config.yaml
model: "image classifier"
dataset: "microscope photos of single blood and bone marrow cells"
train_examples: 194171
image_size: 40
crop_scale_min: 0.7
horizontal_flip: true
targets: ["cell type", "smear"]
num_classes: [17, 2]
arch: "convnext"
isotropic: false
norm: "layernorm"
activation: "geglu"
mlp_ratio: 3
layer_scale_init: 0.1
inner_norm: false
patch_size: [2, 2]
depths: [4, 8, 4]
widths: [48, 96, 192]
kernel_size: 7
loss: "cross_entropy"
init: "xavier_uniform"
residual_init: "none"
optimizer: "adamw"
lr: 0.001
beta1: 0.85
beta2: 0.98
eps: 1e-08
gradient_centralization: true
steps: 8500
batch_size: 512
epochs: 22.4
lr_schedule: "poly"
final_lr_fraction: 0.01
warmup_steps: 1700
weight_decay: 0.4
Rows from block 13, named by matrix and row number. Rows with one number belong to one neuron. Each number is 128 + 24 x the weight over its row's rms, rounded and kept within 0 to 255. All counts start at 0. Numbers have three digits each. After the name is the row's rms in percent of the matrix's.
# gate: MLP gate (model.blocks.13.mlp.gate.weight, 576x192), inputs 0-191
# fc1: MLP up (model.blocks.13.mlp.fc1.weight, 576x192), inputs 0-191
# fc2: MLP down (model.blocks.13.mlp.fc2.weight, 192x576, transposed), outputs 0-191
gate.424 102:130109093099111163149126152126143124096164094116141158142074097113133166141163122113108151119117132148101076118118096113127117121180123147146142127109102092125140127167156092130124142116129126095153089089106150139170109137149103120147129128127136098168103082101134131100110126121139162147141086133162148140105180112155148115117127091109103117148075141108149179149121142152161120128128166153160151100170161152111162124166135122123136138112149127124103155111142152118089181083109088121149090131097094133134111154161147109119106133102112116113143129093134103095150155138090124149
fc1.424 105:133124104152117134154078172082121150143158066134146154162135113079124120153132124110081136090121128140154113159114145119153146090155144147127160100157160122072098142141116130094110156161121126142131104121159152108136051135120107125122139107162151145116132134104101151118167129145120114079175107115132113179098166137128158163124144134152116118122153172112135155127096126146145117117135120125145128121117128093125137151110128076084145107125144105117145129137151160129125107146125134166177124064116119156112168123156127131092098097124129137142146095135122096129145168153107097115
fc2.424 101:139135098151136135171123131141092135144065115192177155107092163107059135082131120101125164115140081137153153143145150171093135126101138154143145182149106122099132130166099153105160128103069137146102124165140128147122117096115104121144114129144148106131159148141110132118114124149093101110152083138133127168126100107125114152152088157121141146158125123127123120130140111104100164102110153125093122119106143175121126114129156124118164151094081114119173159133161092133136097136116098127131128147125122100145150116087135157135134108118133133114139069146110120165119150134134148104
gate.425 086:145090124150119114091097071162075145135102117142169160145126088170135109154140128156140143128144097106150122097171165170081115147114140131129136085136075134143144132130118118137129114142119125115111104105157147124153165128132134155119107138111106118179131132178152141129106119154172084117143119109142137155130159160116152160138111123156103119132111174137121148123159123078159137171128177118114144142095136121121135141116091111128140157067103160108101111116107115100104138124123098112148140124164104127190130119116179105147132140129126106133102077125092120111145109155112164124
fc1.425 089:115141149151057116163100155126125128138147126112109150122134098095158126138125144119180141164137132107108113130132156117129132089194150133154139161122128140169103137117117140128154145151099118113131146128097151138090113173177142122137157117115137157109139178131102134099133151095160142122128096142095111192132129134092149099162111101144077088122140124139146097133123139154131102116120135154178092125114151113121103128127134138152090136134097116084132057148128146172149150141135182146094127100158103166128143126151126096147145080118107110107115154090116148116147106152120132140
fc2.425 086:160113086102133130094165145141163131133140097151130151125117143130161144135149164156157105130134097090114127132114150152118110131169171119118159159105133120133099146102108177078126134110126109118150141130160093119100132123112126162160161135111098156132141104109086097114149136163137078102167128118151119136117141112153130118106120135092095126136143135117111156159149138120095160129143126116143088115117158130115101105106185115169141106112129195094205095161133124147135128164120145150107123104106113080150171131103133162114117092128143084128128107103111174120140121172112113141
gate.426 090:089120119107131105151090143106100147109136137129146117165105122153106135100103138105121135099154118165144100150150117110160153146147183134150150132100085119146133130136157131105146135162110132118105137159157119100164114138133161100134079114098151103112127134135096085140097106171143137125100142124150155147157125130138149122134164073150173106111107157132119129191153151128162128135139161114103141154127119125133125120121087121156093140120149102057140103104090105101142174122144102136105144169115143119072135157098140136103153160137145149154132111151153145090078101112099162102
fc1.426 093:127100136091132112163150119106091105155153162134129178063100143125199117130148155148138144141139126146116105137103125125113150123113116195155132141122103111154114110103095090128112142133147131109124111120161102096119110136103129163133144156123143129121140142118144160140094141147118141145143125147132111115096085109126078122086070125144174125149123096126126114090092144143127168128101153105121117132106120147186095118144147129108143118133102179129165166187107120115124136122128074134108151132133118088127095158148115165149124120134152127114174136095162106125130089135147150175
fc2.426 098:162127110097109143102108146164127144096142120107119139107126126144111114106185097102133141134132146135085152101149103112158095084125082133093130125105129168143158134094126091167142120137104163133086176146153091154106123149120142105125157145134146094152132115149102127111123121129149165151149151110120151125135142102132117142123097135137088134103159128120137128051124149095073122120126105184106119155122148154101059095131126123136117099107162137107129143089113133154144167096178145120126171112153146133099117120100110181119158112153124121110128153121133139137089086123146128159
gate.427 098:115111142174164112104155104114159098143138139119143087120096129132134096113113120107142097130108121119155187130116095108132149095160121196159159143127130117185124115153131143120128153133199148125149167123106153134134122140110142134143138134119107117163116191151098101147116155144124134151129117105136131166142106154119153128116148124112101142123078087104077165107119112105117120121110090131109098124093136122136144093140140127156131105113093127161135150114108110099157178117133140072135170116096110111088134138133107105111139130133156172119163090122155120166163107154170150104
fc1.427 100:105156104130150146073129125134151052107157095094142106095126186157123138116143122128112123163085114106141148131128116149139131113113123149144116136134126107113092145126098127088126109090115149104160097103114141099071113134090125113157127128116139099109089115125152184126108112113169137142125151144147124144137157132179116114133158105134109107143119131121142129139097147203170130150169128141146139144087126157151105111119168150082145129105136164135121154139125115087102138132095144108169098116161154128155095137168159109166150116100106141129125119125128156100121107092118168154
fc2.427 100:087101128109103107143132129133114113116135132139116162126151104139120115113093128105115136101142188118124129102138151108110134150104120147072122148167126134109130157148141165142164138177100137115113150141105122122132140121120152088191144118116136129116121114116138138134089080085137116125147153135135084125141153168140167107126048165166111129157120157110115162152127105118129146124107137160091102100122152152182110122155169097148151148170134114147106097097098137158109163135112118132155154190107148096161144151100117123117161105141175092130164140158107166124134113118111125138
gate.428 100:093130123127184148099145126134106085160178124121105130130156174146121126139179125081138106184135099136093154150119128136111124139142143111125120139116099103112110103100148123091137123169123093101141156100120151141134135144137130110132117128154098158105137170097150135109140133097114093147132150115088079152145109090115144118149155122139135129157138136121107166133162118138096132146107092108164115120153094118169124131137105115134086146064070106136126096153086082129118135142178142109152127138169119129141146155182151172128151170119101113121114112164118133087102147111123131144
fc1.428 097:127107104130147112113129108148123093093154122146120139111112174144114114104170132125137142129126107119121152155104078107147101180184126142131121086161127133099121097120138119118148141150089113099117082140106143090114136149161102094115158131162117163123122160130178139171138125078129109127142085126092079122138133126114135152124135099088113111111153120190115144124105190168131156114097094156158112097144120139175092153106120166141123159071131141106116103142130121145125145157178093097124144166135123133149099112127117162158159109110134139126125148136136115115109146116122109164
fc2.428 099:144140143154175094140112138120129128108113147095124137137127114086161108163124138154138144115091119137130129145082141135110139119098132115159102139146144095121118107138126171131118151136117120120092100096073158145142115131136115143084100119133174148089114093127163117162171139163143107098153161126145134127124097122158124142153168143121142112100108120158117119127121136162154086144129102149115142184147085130146149106097119174161116113197167132157117168117153107147128135133162084121084145183116113164125126140184119158133100134103121120152108140149194158140135097137129110136
gate.429 105:134121133139170151073120120107160127124126111132145147098131118088106114147152079160081125119098129130092103108132148157135144131137157117127126151117157108138164129141146095148152108130151111122178147097091129105111119146151120125119153114127091149141125119118116116156162151085155180132141139118153123133184162112119100144121110150138115133132165130127109117131125147154093111098131144107126164163143171182073119170092127132103137083167127132134106145112154104135128113083164123167149163162100160146107093145128123138130141130158100116117110138074102148122119182170148171089
fc1.429 096:094082104143104126126117160150138125086113100131124152140142117145175125134114109156126174116177134082102092105080104140074131174156155146098088158107124118106107149126128105124164119111140102112120128100110145176142099125106124124127118094137155128102157106079105116102119104091121107093113125152142128144153139112079095101133137089130136132156108117115138149117125161188161162106131094129149123161138114142101112121150144117150102147148125178152135078112119136166148164116146092146147124129095116143152109117124110167129133159184123108087146163127158090130118145120124135112
fc2.429 102:128195160120123169103142151104167129113082087128127103133120140132103165131134132129155099126147110141149108156139110113127095150120141152113158177090103154130123135097126097095105130121155124111118111140174087168131109141112123112111096159119090113142136131071143168120136107140167127135086127122134138083107101109106133160082182101147162128163106123099123107146187080144131145102135127115132110107108116131144094120121104182146122113089127151082137097165118117128138111141112137109167113108124131131153136119102139142081141081161112127135141172136095124135132139101159131096
gate.430 103:158103125148103119131141160153109164129152126125139106148107112110147113082127163147152124130122133082136090125133148161161130114108144131125117145115114113158128171069131170138133160094133134107107137158098143120126169126142164137101197147079139108150139122151146139063134103122137105137119138106092095163067093164131115163148124124106138147132114180122126096089133112182139155154096142153155122097142115114155138126142099142136079090130112134132127123113130135149156148120112088078114145149154133141139121072135117148093139084128127161156141143137110094115095129129140137164
fc1.430 100:177129121126129135127121098164099122116094128163105099110145118095124104138093167141151120143130130148113101120086127128124109092125163155123089117126153104146115129138112150173124113121158126156158130135135157124133140135169143120102119138145128158095153108126094117059163154113144104120095159115097119077126108139115111088122134163103111103122162138122124140110134112117128105149109128151070123135145113084109149134119125123123171115139078120118072150099124151167157129147195104136147082112133130095098132149138149097128148122148120181158081174144114156136134167144133068117
fc2.430 103:115114147148102135136132137121102157129101150152117124112111178120116149100135099102094090085091148107112130145148138104126133101166116119139133135162128126140114132130108162116160162136106109140100076124098122065138154139163131162149087083142146128108171144091105125111093120112065152097103101123124123130161159114159169139131114152146135164117146150139094149149127126108071155148160155109177119095136142122096134080134140105097150142116083123104123165173141141109114147139106160121178113119114164115121123103113102134152160155094135153100112129153123127150147153101148160109
gate.431 094:099066117117061115137103147139120073110163143131156157135093137116141143118137114144131159138151116142093109117106157142113122162136141146167146194100154131119111154096086125130165153121107154143089137134153124153156178111088101132159120145115164121081124146132122157093122121137112119142078113156139132101123081135147141114110130146133170119122142139091109136107121145158130170104131113149151144142145150100121116113144107148161104097138169140135103118101105147122173147113110078080116117131108125135129119116102152157128147130157141213098146108153113123159114123120121103116
fc1.431 100:104161126132117072151147114122187169140114146091115104143157134110140089156176113099111091147141136155130173155149148131112116141102155099144129156096111158123114121121100122135129116099168132107158167130127128154090140131133115147139148089145085090149096107148092130138140144123106151147171121143115145148142130108116138125157088115180060128129135130103148120114137154110146115089170154156111134108104120113119167141084104137116118120161179100162138141118145131127172107135145158122098156098088130151130148103124139091096120137144096103153136085132116147107183135118100112142
fc2.431 092:134136138107124111127104170088136145189142074167119133106096108132104129117135113131124135120146109096148126170158116149083130140138092102129156144143151087103105136124108149109124131095133134151152099152134130093112141138102128141139085110151157082167129189148169171143126136133096136091107121108138103104134097109133134115086169132141181114128105156136154100117156079123182118131139089089123139169141116142112089125092112128116187142111080160145137164152158090105087124160134112112153088129128100127141139111160132143119111104105132133128129103161137082130127128131134130122
gate.432 100:122151155115135140109123138100134118131132133150111104148153151126143173146158085136169120114159161138119105145142113148133109134112105128121174119088131097104115101107140118122129122137124092105106093136165110148105139108125124116119124081125174131144148092128100122118104134194143105121126117148168135172119118116125146147196109091140133097123110136124163091109093113090137143175115133105122110131121069118158135155176124116144143130126169074091157103144171091061099126112095150125105107114117160165123153166106080146101100164139139102153147129121111113108133094123129149120
fc1.432 100:120093130135132130141114163132085077150127108086142093079135148114156152108143126126109070132145119143149131119133113135108141147141126151124104117172112117134134158128122116107158121111124118104114122149111132137108109127101121180134126106142085116133149117115127190131104114080088136120213165127135118132137135127182101103116129115155135151127105131139089161151131112151064143121110167107167090121147139151128144097123134138111109145150140151156162163153147123121085155141149116086127165111191128084139117103177070143111115147105148141119142132107140124144117100165118129146
fc2.432 097:150128141135138115155134164116105100125096115140149157123097135118105108118170075153129149108177149080139118122135148102136132102113120128096127141121164124097091102138090125125139118141132153139102132113164094134093135131075094124098129121146095138090158113133107136160155101158123098146130131136130112097103102102154161120086126153095123078156179106112113137110144130087085199122132118057128097125158126148097142139140139090148114136112101131116172144150115086096111146112162107149140142114131139105153130085102136171123147118172126103090100114120112129141112125109172132140
gate.433 096:109120129115092088132154121148157131170096134126145132086108131149134111101117143126097113142136117126136116125131110127143153129154109117153123100153099100178140153136195107173105097150130140105142086115072109092150169158136105108080117133100090107155164113116144149095124122104130091151115134107155130113130156126136126125131121137159156112140108128107075137130125152087123167163109141110138132116164156192121168124183136129118198119082097127102102145138126149124104143122137132119115147123146114095093100161147117138140154104143175163147114142129130072094128123143167128138
fc1.433 096:121125129060156158099151116131164128139142169116119115110139089111118152124085117164102131135125094085144154090117130152094137126140123141136145125179089120106122129116152127143126097106140151129126115103114101160116088125147080153123099106151100132105112103081124131102112162138133123158081143163108183085161146163122092125114110124128105160164116077140108150092141106097085134098146122076106134151183142104117124146112180126116108119138105152150090134116139103136113169117151121139177122155080135120134123158146155150136144147134102138124124156099154102137153120153127149133
fc2.433 101:120144136118102160142145080108150097151148157151084117142161144095092126138106173115148129157101130144155100151145118132098155121160095155116127116156147151149102112093136075135109110140167140084163086159119148123109123132169167120107087139124118089144104119100103094123107130143131154137085138113114112146138127118124125108147162109147109178078086134148122086142111158103134068174141145133134185123138132103105130118102091160086151107136130150146110119142123098121098131136140141124151095107156154146079123138149109112148119141077100149119146150138149103132111170121115113153
gate.434 090:117115103133096098168176143104089134117163124123158145124085148099098137133117130130086126127143145133120127149107132137135161112136176194141111102129097105129121104156138131128060143159100154151119086122162150122091122133130126137072111093117136149137118095145119169152157167122113156092149110080112138162137119130124135161109112110128078102135158169131117134151099174143132157140128116177112135120138133139124158125142142120114166124115149135131123135145101164107138132137159122121145074077134099150095162156163129105103127131122143113128116165133151141081147114197148139148
fc1.434 091:131135114082149110123108110104117141088102150107091138099153129124140117145124126155122113140109108132139106147130108134110139101134121110106130143150106156170122119117120135113144112158114139140159149156174129142096104109131157144130103110167118117097085094093152167163122120115160132101085151106107082147169134086159104094130089122135159170115148116196117158154136115092107092120138134096125098169151095097137175136145120156098119169123166098138142128141122099100154170132127163136095138123105168168144148149167137124147121164114122107110090152127149120184156119149088112125
fc2.434 090:102136146108142101139115117101120155163162130169125107149128144144146162120096130119128105126071159112132120113124124085118126185108149114116119100142103116145125099106159099114065141153098132102146083130128126120112090147138130156097136143097101132133100137107120090146105121171104106169116173122129132090102127147111156126123164140129164095159094140118102144182157127130120103142154147108136146125121094157108128109084124136131133142145104117087154108170096131106167128119076137139137140117109099101133099129160120082136101097131114168138118189153117094123166150108121084089
gate.435 100:081129143128135148148142143124140117141144080117137186157141117130103110117072145137121135155148150110149148132111128102178120150152145143155099133147127140112130187096098152151060158144145164111130102141153157092137128119150165132081106143139100138129139127109113159131129081103155128117115101156104122134128167173071146142099117099094114114104153138129140182139144163117115175156138165128145125163142085116078192142112066120122155110093111142145119101151111151111117132151140095115145118104118108145150122099105138117122106118142140103139122110110102130103131154146119131114
fc1.435 094:081122124116093112112115134091122114144155116171148099108128120120142161098152108157138099161092136127124136122110115102126152128135116124109123153171110124146063147119138155110100069102119157131122111114099118122113141150139089129144148134105157118102145118141202105163127085124104144130105113132135074115128106166088107106138130153145172113122132161159131144112087104199158142115124125146187128111173161128166130151128143134109115096137128127159114175168144148165114125140133109112158120082147089123125153139128105130110147104103118117136149114111085130165144090151139118162
fc2.435 095:125132087120129146125140109112119122110156139136168113145079092146085079111175153112095127131132120152114151117138134152134150095166090071118087122136120140132124094126077135132171135141092179130074157144115136128132143102119095145139115163106141128138114105138144115134133097131162102118100134118179167138105098111141168093143111136115117136150143131165124112070145156113102141138152075154125120127120150157126107106158112107104111116123152150137124126107098124193130154105189076152115136115139147131116138089131145180114134103151092149076130129152144141133104113137122145124
gate.436 090:152132103168084131136093129115148093130150087161154146133133115107138115161118086089100098112111121151080111151143161124134144166156139147132126148150102126126149102123116160100147139132170162109159139089114156130159159121124173132116123150151124105165175138166109101104123110156153099086070160108132127119125109136151113122135131119141111084131116112088112101166168151079146170157176186146130099141123121103145168114101085102112109142135164116161106123102110116117118150095098120088120122117133145108106160120165149127109138130103119166125145108112156111151135132153118130103
fc1.436 087:109132107092069101130167092132116161100149109137161162132079173152153119141107111115157101107080098139116133127135121123165081147111131170156142166154120166158089102131142129148098161113133143099077158086115149128111121159128133123131099155135147124145106119128117134114131116109140125145134130142134131134128171175105144128112123130090129103114116115115159173136101131116181113157151115176115164108122108119185151127141090170142189111123146147116144105139118143130143100080137082135130131128130118101161151126127121107104131117090118146158087094134083123160146152150139100127
fc2.436 085:121148162146171102153143147072101105125119144101169158164149135094100109108125142120124129155145121099168143148129129117109104141117127137102119132140131113105120115131139113169108098119138117149165151105127100158126110125084141110161110120149160085154111106113147186102135125097149129089119146095095094120102103119103111123119145148175151123125137075109139122125158112130187137069114149134075143125076100131151149110101132152105162139117123081146133088131179106118139088133124142111134117161130149166192154113148154103105147116101141153131090137121102151132106119117105103123
gate.437 106:131102116107106161117116124120127133087137122100130134160122122143105076141141134107108160133134116146106136104138157158081120164124117117170108143130151129130117188132121106141163094102104106130131173100123120123097170134088128112174102160127104135145093091135120133152104125149135142143177119145120147113144124068139122106065144143120096110096133100150149123161146153108098105123177134117148143126094117078131137112096120129126147117109143118104081180149123115095134139147124152137105132137160112162095111085131141112178157140128166112059139102091147119113153115149091091109
fc1.437 108:125116138140136175105115158119128089131205124146170134108092104162182119131155139118118128127136120138116155095121093116170106135131093136120202182133132131105105123084100123106107125103155107121146132111126091101124159126086103151137137108155172109142117153101114153120140104120103153166100131162125104160142157095121157142144117165158143122123108111100158107122111122193141152115145119139188145130134120100109128101116141129144126104093142139140144129136116174109152150118122142094128126092108087098115123124122098150148134096132132113093165091087119088144144088116143131139
fc2.437 110:133130119080116132144139118143129129155132094149108147105090133096098147148143104155134163166113137117162130101161102092098159098128094171087151131130159135098075138122100134140131148130091123108130134183139129098131146113130112116110118115131115135110149154098153108193127134137102153118111102094102121118168164141180153123143102115078089123121160127144113136095177129120125119130172128161153103144141121124136113091093123103133147168149114177100135166156160145095109175147146126127130097117101152099145116131125150140140134157159150127121143123161149115118150138090176112188
gate.438 091:113085120140093127119138150132167085132171116150177105075137166119123134115126095107175146133117140140088150134128111081198095170099131145118153179081128150141102099120131112123166111130083132122137126153122092160140126125133112102138134142126135104112131135135125092107087101156101116147130141148165137086142125156151144097130096125109131146162133099088110126115135128119118142121129126150162125134111155134112130114145158130150111121127135145150148125099107095120159197124123093118146159129111161151069121146143154104082148142077114167125131122107156107104151093089120093114
fc1.438 089:124164083094153209100128108120102111100112152088119117124157091133145123116131166185143159162119128096158083130137115108148162112128138117113127110168110117096114106100163144123167101111112161151152119109139119104092148144116159115122134089067141106144115097114131089132144150121118127141117091106118152116151152150140123148110139133152113128126111135112069137134130131166155075111128119097111094166143133148092121145125145095119120157113095170114129134142112166181154159128139095117179116118088154114141105169133131118162139144103110125139111125151103138132108141117127177115
fc2.438 092:114123128135113126125144119131150164102143135099104091149143132101124102144151142135118134157128187191082131111104108104156098102132147123127112109089162127131141156123164112108126118150161149100133165097105157141094123096133179095066174092127115156118101105159071088100120162107157106140114152106114158130120148151135124117088123081134105139111138154133106135127105165114108100155127126158143136143116123130144154140128158161143118092143181195114137096124116146142111099082116140137129165144156147116085155163127125121153141162145080123146109147111115099104116136132120131147
gate.439 098:103138116132167124088153107109102102121108111075147132167128149128108083126129146158096104110106123111161135112156130055152182140106141155142110123108100101157095121081126121145135124115155144105124122158149131111103126109150143127123140191088115089126140131112128150122110147169124078154123099090131144092132114126135118163105126149116131157144129135141104122150134141140149070155136120139117163168106112112124147151142123125135127142127128102124090103092138112156104163085152115089165118154137156142105106137178181108131169184129120115108099148158140144126177104123159152130
fc1.439 108:129096158099138160142102131105138131129095123145084149106132061107104142113161166157130138114149149117145100145125128096173138115095126147122113093150159128118096147108122155152152158142138119138138108126134136106147151098127107143066131119106159155149157104141089121139186107163126105082092113124165151141124128109105120136098152146127144134110141187128095114173130157134156115129133137100050136124127162107130144138114109078133149122161127114102168136132111143175083103141119148138149085110138167130120151123133101149100080134129109135096160158142102140116088165138132116135
fc2.439 113:111146115115106149168117143161110143150109125205153147104121187118089111086138113102106084150116135143151159140137141109168141131134130164153145129137150151151114093143117153095129118128139111174134109167133138102156123146147102172117107078135119119113182163155119107092113146136096137105112088110127139115130118144129131133149152159083127168128103150184122141133099134133105164130141167140149116135123162129122118101111100103101144144097068137107167144174140106086142124161144132068145075098114111127110103133105102127124116126113155131108119108138139143165112144109116149136
gate.440 108:103112094143083101102130181150078096124126164087138125159111112141116135115102119154132160111158141129134156131091118163141109116116120156176136116171109117093142159160137136134107137081120142131078158135167087117100177191118128140126143120128126117091136115141154128137112136063162171112183117154121132128099103154123132149164090144125160182126167107135106111117098140141118160118110135116143160107140114164099140141097111128143125088137095106109155164140097137115120127135072143116102165129129130133126114088126126147137126127101146141124084102148161116102117131152121146118
fc1.440 109:113138065133128085088132139129113143140161165139176157149121167106111146141110097112141091146114153145105138122152154120132115106116163180101107154169093129164128147139136146116127152138138137098116173116127124112138146158176129118144120133102091159135118158123138172127112173089135133145161106095064112142158079118139110153119152109141116096121109137146098086126141154167107140087144121163165162168134142137087150102123131146122112100116126160158099125136059113158107113139142126125121095147134113139148148125156121130150178130148143129163102141141130122121146103152134182130
fc2.440 114:128119080093111127103122118106181161110119162081110123173146152139128148145145163081155152124138105196114148119103127169125119097146124132151113173120112119137128131133109136145120127093191143118144107114078131110150089078118140151140157163112132098122121108147138116123155159131134175070133109114098178168139112103135156138089162145139080153112119153124139124134064157135111132149125097141163166179139134120119131114141131171118159121133168142141113129127119110146089107156132150101107141117150135142110136140173111124158108143147112106135122120117144106132103122130111083109
gate.441 092:139118082120130091157131141122098145143155161129160113152087150098122120118099152129156165129171109149124129107129116098149166155123162174167143145117118109175138120094143173124129118144094145099117107120144117148145130150105140116096160128094118125123155130130099149111121179113115104092102175126132168092148126161095097140147129142116140101153170141091068123109124144136139176161104152111119106116144120166115159134126137122146162133119107166140143138113129133145170194131099095132160129103151115137108144165092111096090112082123164115106094164149160127113131099148146127108
fc1.441 094:141126160110158111099107108187182128101091137143072141106162131139126117134148144121131100164151128093136140142135124178120088124149138067128107126139103157124137143143129142113134085170155141120153114159085143111071116093161146164145107132129092092116107097117129141144138154099074106081125135119102125141122122166120096122099131152139074157129079129149137124120067154100092134126120100120132099147118129132164117127132138125159119141091123124160078107174135115141123115180167151137090134120159120116125107110146132143136138120130144120120126130104136135180130159122100139104
fc2.441 089:123059146140087124122149119115145097172168121139083137136102104125101139115113150114145094154107127088150135131140113147091164182114130074144144144165143137138092139130138124113079157124135157077148069135139121099111092137152132157165109158138152112137065126113133109129102145131117130105127136175150089129101092135137159145100142136127134156132121184153134100147159122129161093187181131108159151154153129128123103128108131120128187117124119171108138127143105115119097151154124135114157134125125141148123142135120091113111113100098135145117127132151112113104154163149106156106
gate.442 100:092145109121133125128115164112125128100065138151163090170151075137128116145170132144079175116125128140118119155141118125125153105140140106133076073129121092129177152142124101148129161141139151148105113116092133105170126123103149170159111100095115141159156114137100127096136127146124102102153139089144130163122125123123131180121144079158075122127134123124093111107172144106131134114127133143145121147116157107116135138121107080139106139112129140150087123107099154134160128135133126111150099163103122151107118140199110137088091160170126137132142156101151111153120129169135146171
fc1.442 104:147104106100168115117132156090130082102116130107111149119140138139089114127118150137133142127160106139132068075099096126117147151160176122098077132166157128128109122155142139136165118106101097133152102099109137132131130112133135132104121146091136135129130096113150152145141111128115170155130097127173159078129110132103078158112079131117168138111135093138093141161109169141122111114121106080128140111157110117122148149121169114150170110130117122136171132103160096121126170112099136135126143104151169177128075154146127163120124149089112122133127125113095092148165163144157166133
fc2.442 094:100138131139134144121190132064168099147122109125168112130128108149066100119125105105078110094153087101109117155127158153157155132122123083113109153135065108165119079156166124128126135159105151144129146156142126136138119180113145115132128118097117094159110121112152145118109126155135113138095165134120100091109104139100125102144121168132162144177092145101129144175127095108116149140135129128094098101111115140106123123136125134105118113156108081126130092108077113108140108111096156140142123117129127129168161107151057122107110088105158126142124133115142144123134133122126103102
gate.443 098:122128123139159093106101159154124114151105159092102095149180127156125111140119121145125142134172145137132125067156138098163131136138084135161095151132122108104098168167110136104085120076085123146134126121174114114146165124111153133131106122113178109148116166111079135103111147115140086146115142082155134126133127092086136144171119186096156118143125104141104114090150127121087165155141151149101098097141092077129114130172130135130137147096119123139124152116127116121108148137121123114129124126125147150121114099114128123146112153122110153055105159111106115149157148107134132165
fc1.443 093:098078130157143173114104097108187159132133127154109123135094149181135109116137161185154168151132110077102157112109092113073118107077112128166114144111152105127130162124148110148132130156142119098131150161116088096146108141155141133102112113095130109136124115089133174140139139142098119114106106145073138152139121126152140160132152145137139135130129100183081116102133143169138128111140098111112104105098124108136117139108125154126110101147129120118147150131148107115141138115111130129129177125127177129182124130084111149114154097140101078114111099137151132131179157121135165119
fc2.443 088:094154097111139149128145117155141163142125156139131153107161143097094104151154185140125109128100180153177093142170119111106118141156104163141155133139100153130117123145118092139107135099151097115160101201143146079125138121157117142118128123144108127127163127124130079110104140164132153097144138114113133150124132126099162157136089152125085158139105067164110117157084146120166132156129146141126156171154152120132120111141123131122153148150121116146144148168142149120128123165163108123132107190124165141117176152151130103140125107106187118141147162107143125123138151140112107144
gate.444 101:147131099078163120160096137168122123117104094113136110102209121101136127148167134142157161132185159124103091104130123100119126106114149121110121113144094109160136119120110152114127140125116124118151114128179134162126169101098146143095105104157201138058121133124084132073157104107145105098078138136115127165132099115140144100124110154150135118141158110127124126154163118120113097106127142122087100138122108099155120142110132112148123107160123124151103113118115126146111094142143111127148136094116121158110155099112120137151095136132120162125144150146166157158185110115128097162
fc1.444 106:142123159152099093139118172144126134130166141181146083137113155102151116082125142106156177124117164140168142152125137136151099123121093132146151153150121134113130134123152120078125147129140124151123122119076124098115152131107112118115172157149109123130134170134134112117121097072090100115152098142115133106137115140088132108111121143103111096104125122131144109144081129180139137168116093151141119125104120143144126106148117120140104113149106117093176156121095167132125162100089138114131148141148066132125132066123096177182121094146114161123184119135113104161118103116129125092
fc2.444 103:170139141162101086133133144109104088122127160067164118114158113094101106142090129137123141090155167158110148098140165116135142123151117131143108099135102120148140146175117123168153123134136131139148184103116134153147126123097142131172124129135139137128135069138118154125133144072114122130169161164104093161159142098110137091134127133141118137143160088098099139103098140097125133118141117142118123109065109103180160153163131156088142141140131094155132117086115131119123110093118124168188175175137125155105151118144104123150129154108127135120116139122144117115125121142115149175
gate.445 097:153121093086125110146083143186144118106125104133148090113138107135178098110158093165116125165102160125119153112112117132105154124132091137171123136147126126145118161138142135121111093114096133124172113090088124115126152152110136157136165127129140092129112130101150155158126110085124112111127139142117128146173126106142155118100116132134118131114067159157146137143094125190107155126120108148128150127096132178138142128136113131098145077091188105104088164116099129148119150118140142131105147147171082161156118110112095162182124119079130161137133111131121122165106152117120152124
fc1.445 098:143124169149117085144144159144145079171135168150147110120121132121129136102150134119116089137106117108112153156106109115151130119110133153130181155121118098115162128072131139148113104136166133129185105141078119098131142151097093136100125113104086143134167163123097102123114148133113104166163136108122134126157098151127140164130094112123104098121150167158105118136104150110113144133099092161122079136138120153128090103124141120161108117120132133117105146112109127167132139112161130139124126093161117138138129108126132095124131060068133161089147100100142140166134131149209111122
fc2.445 094:105095067075094099081130135130132159087142124109125135120164117132149092139107161118097141148116121140132118099141155156111105122120110109137113120120117115119137104158135134144142136127138107099169142123075114131138097088110183126128168144125131116132145105116131120112111096122108172137140104135132076143148179136115142103127108155153091112132107162125093143164096132157149126098085120159139104158108109101174126150160171085115126147188136101168133093120158120159089113172102144128120122127130103083169139162142156094141119146150165115123138148131114116103118118157144096101
gate.446 103:174119142163114151102141096112146153121099150162116159092090119147145098139108096115108145167147123182144160155134141156088128099118084101162132149113135135102113135063089162151134135129138158141094181152104135137094131171087145117160136126124100093095126103152121083130076128123099111145112125125115113083139158105121067132090139113138122120160116133115087149075140119108126132162178145153112140164111114160134124095145146149154136136133133157134132158151142115134078131132121125124086147151131157114133148143121119114127140145141127146070137135136146147145141139138136108175
fc1.446 105:099100096130109117102153168097170196133186126139150124145113138111101129144154136184091141105098151105154121142111078125119116134119134101119121164145123173112122113141104100116119110127152172109172098077140113133082126115129099106116124107136138135117122113076142137121127120100095141127117115081129111110141140134152122107129135178162103155114136108118136201101117183123103134095116114189144110138136141149121148146104165086155158092110096127134090103095125129149137117147135107119167153136155127118108167143144123146137148108158126123089134129143160117121158134090109121123
fc2.446 108:118121082107134161068120135124184144116139035119123118154132150179124121139128094131129117179101085172100108118167107141131098127142115137099144166095132112115100107082169117118094129112114098121160154150164121110118102133144128123106169170090095089159130144085109119141125124151143156141137136097105137099134142116128127151108138102148102151105106183123141097131150126111154132098098164130133114163142138144117116142113113122127106078094121151092124115140150102119143129144104178122109137091127111137143118136152133111124111138167126134134147162135140084129151101114169112106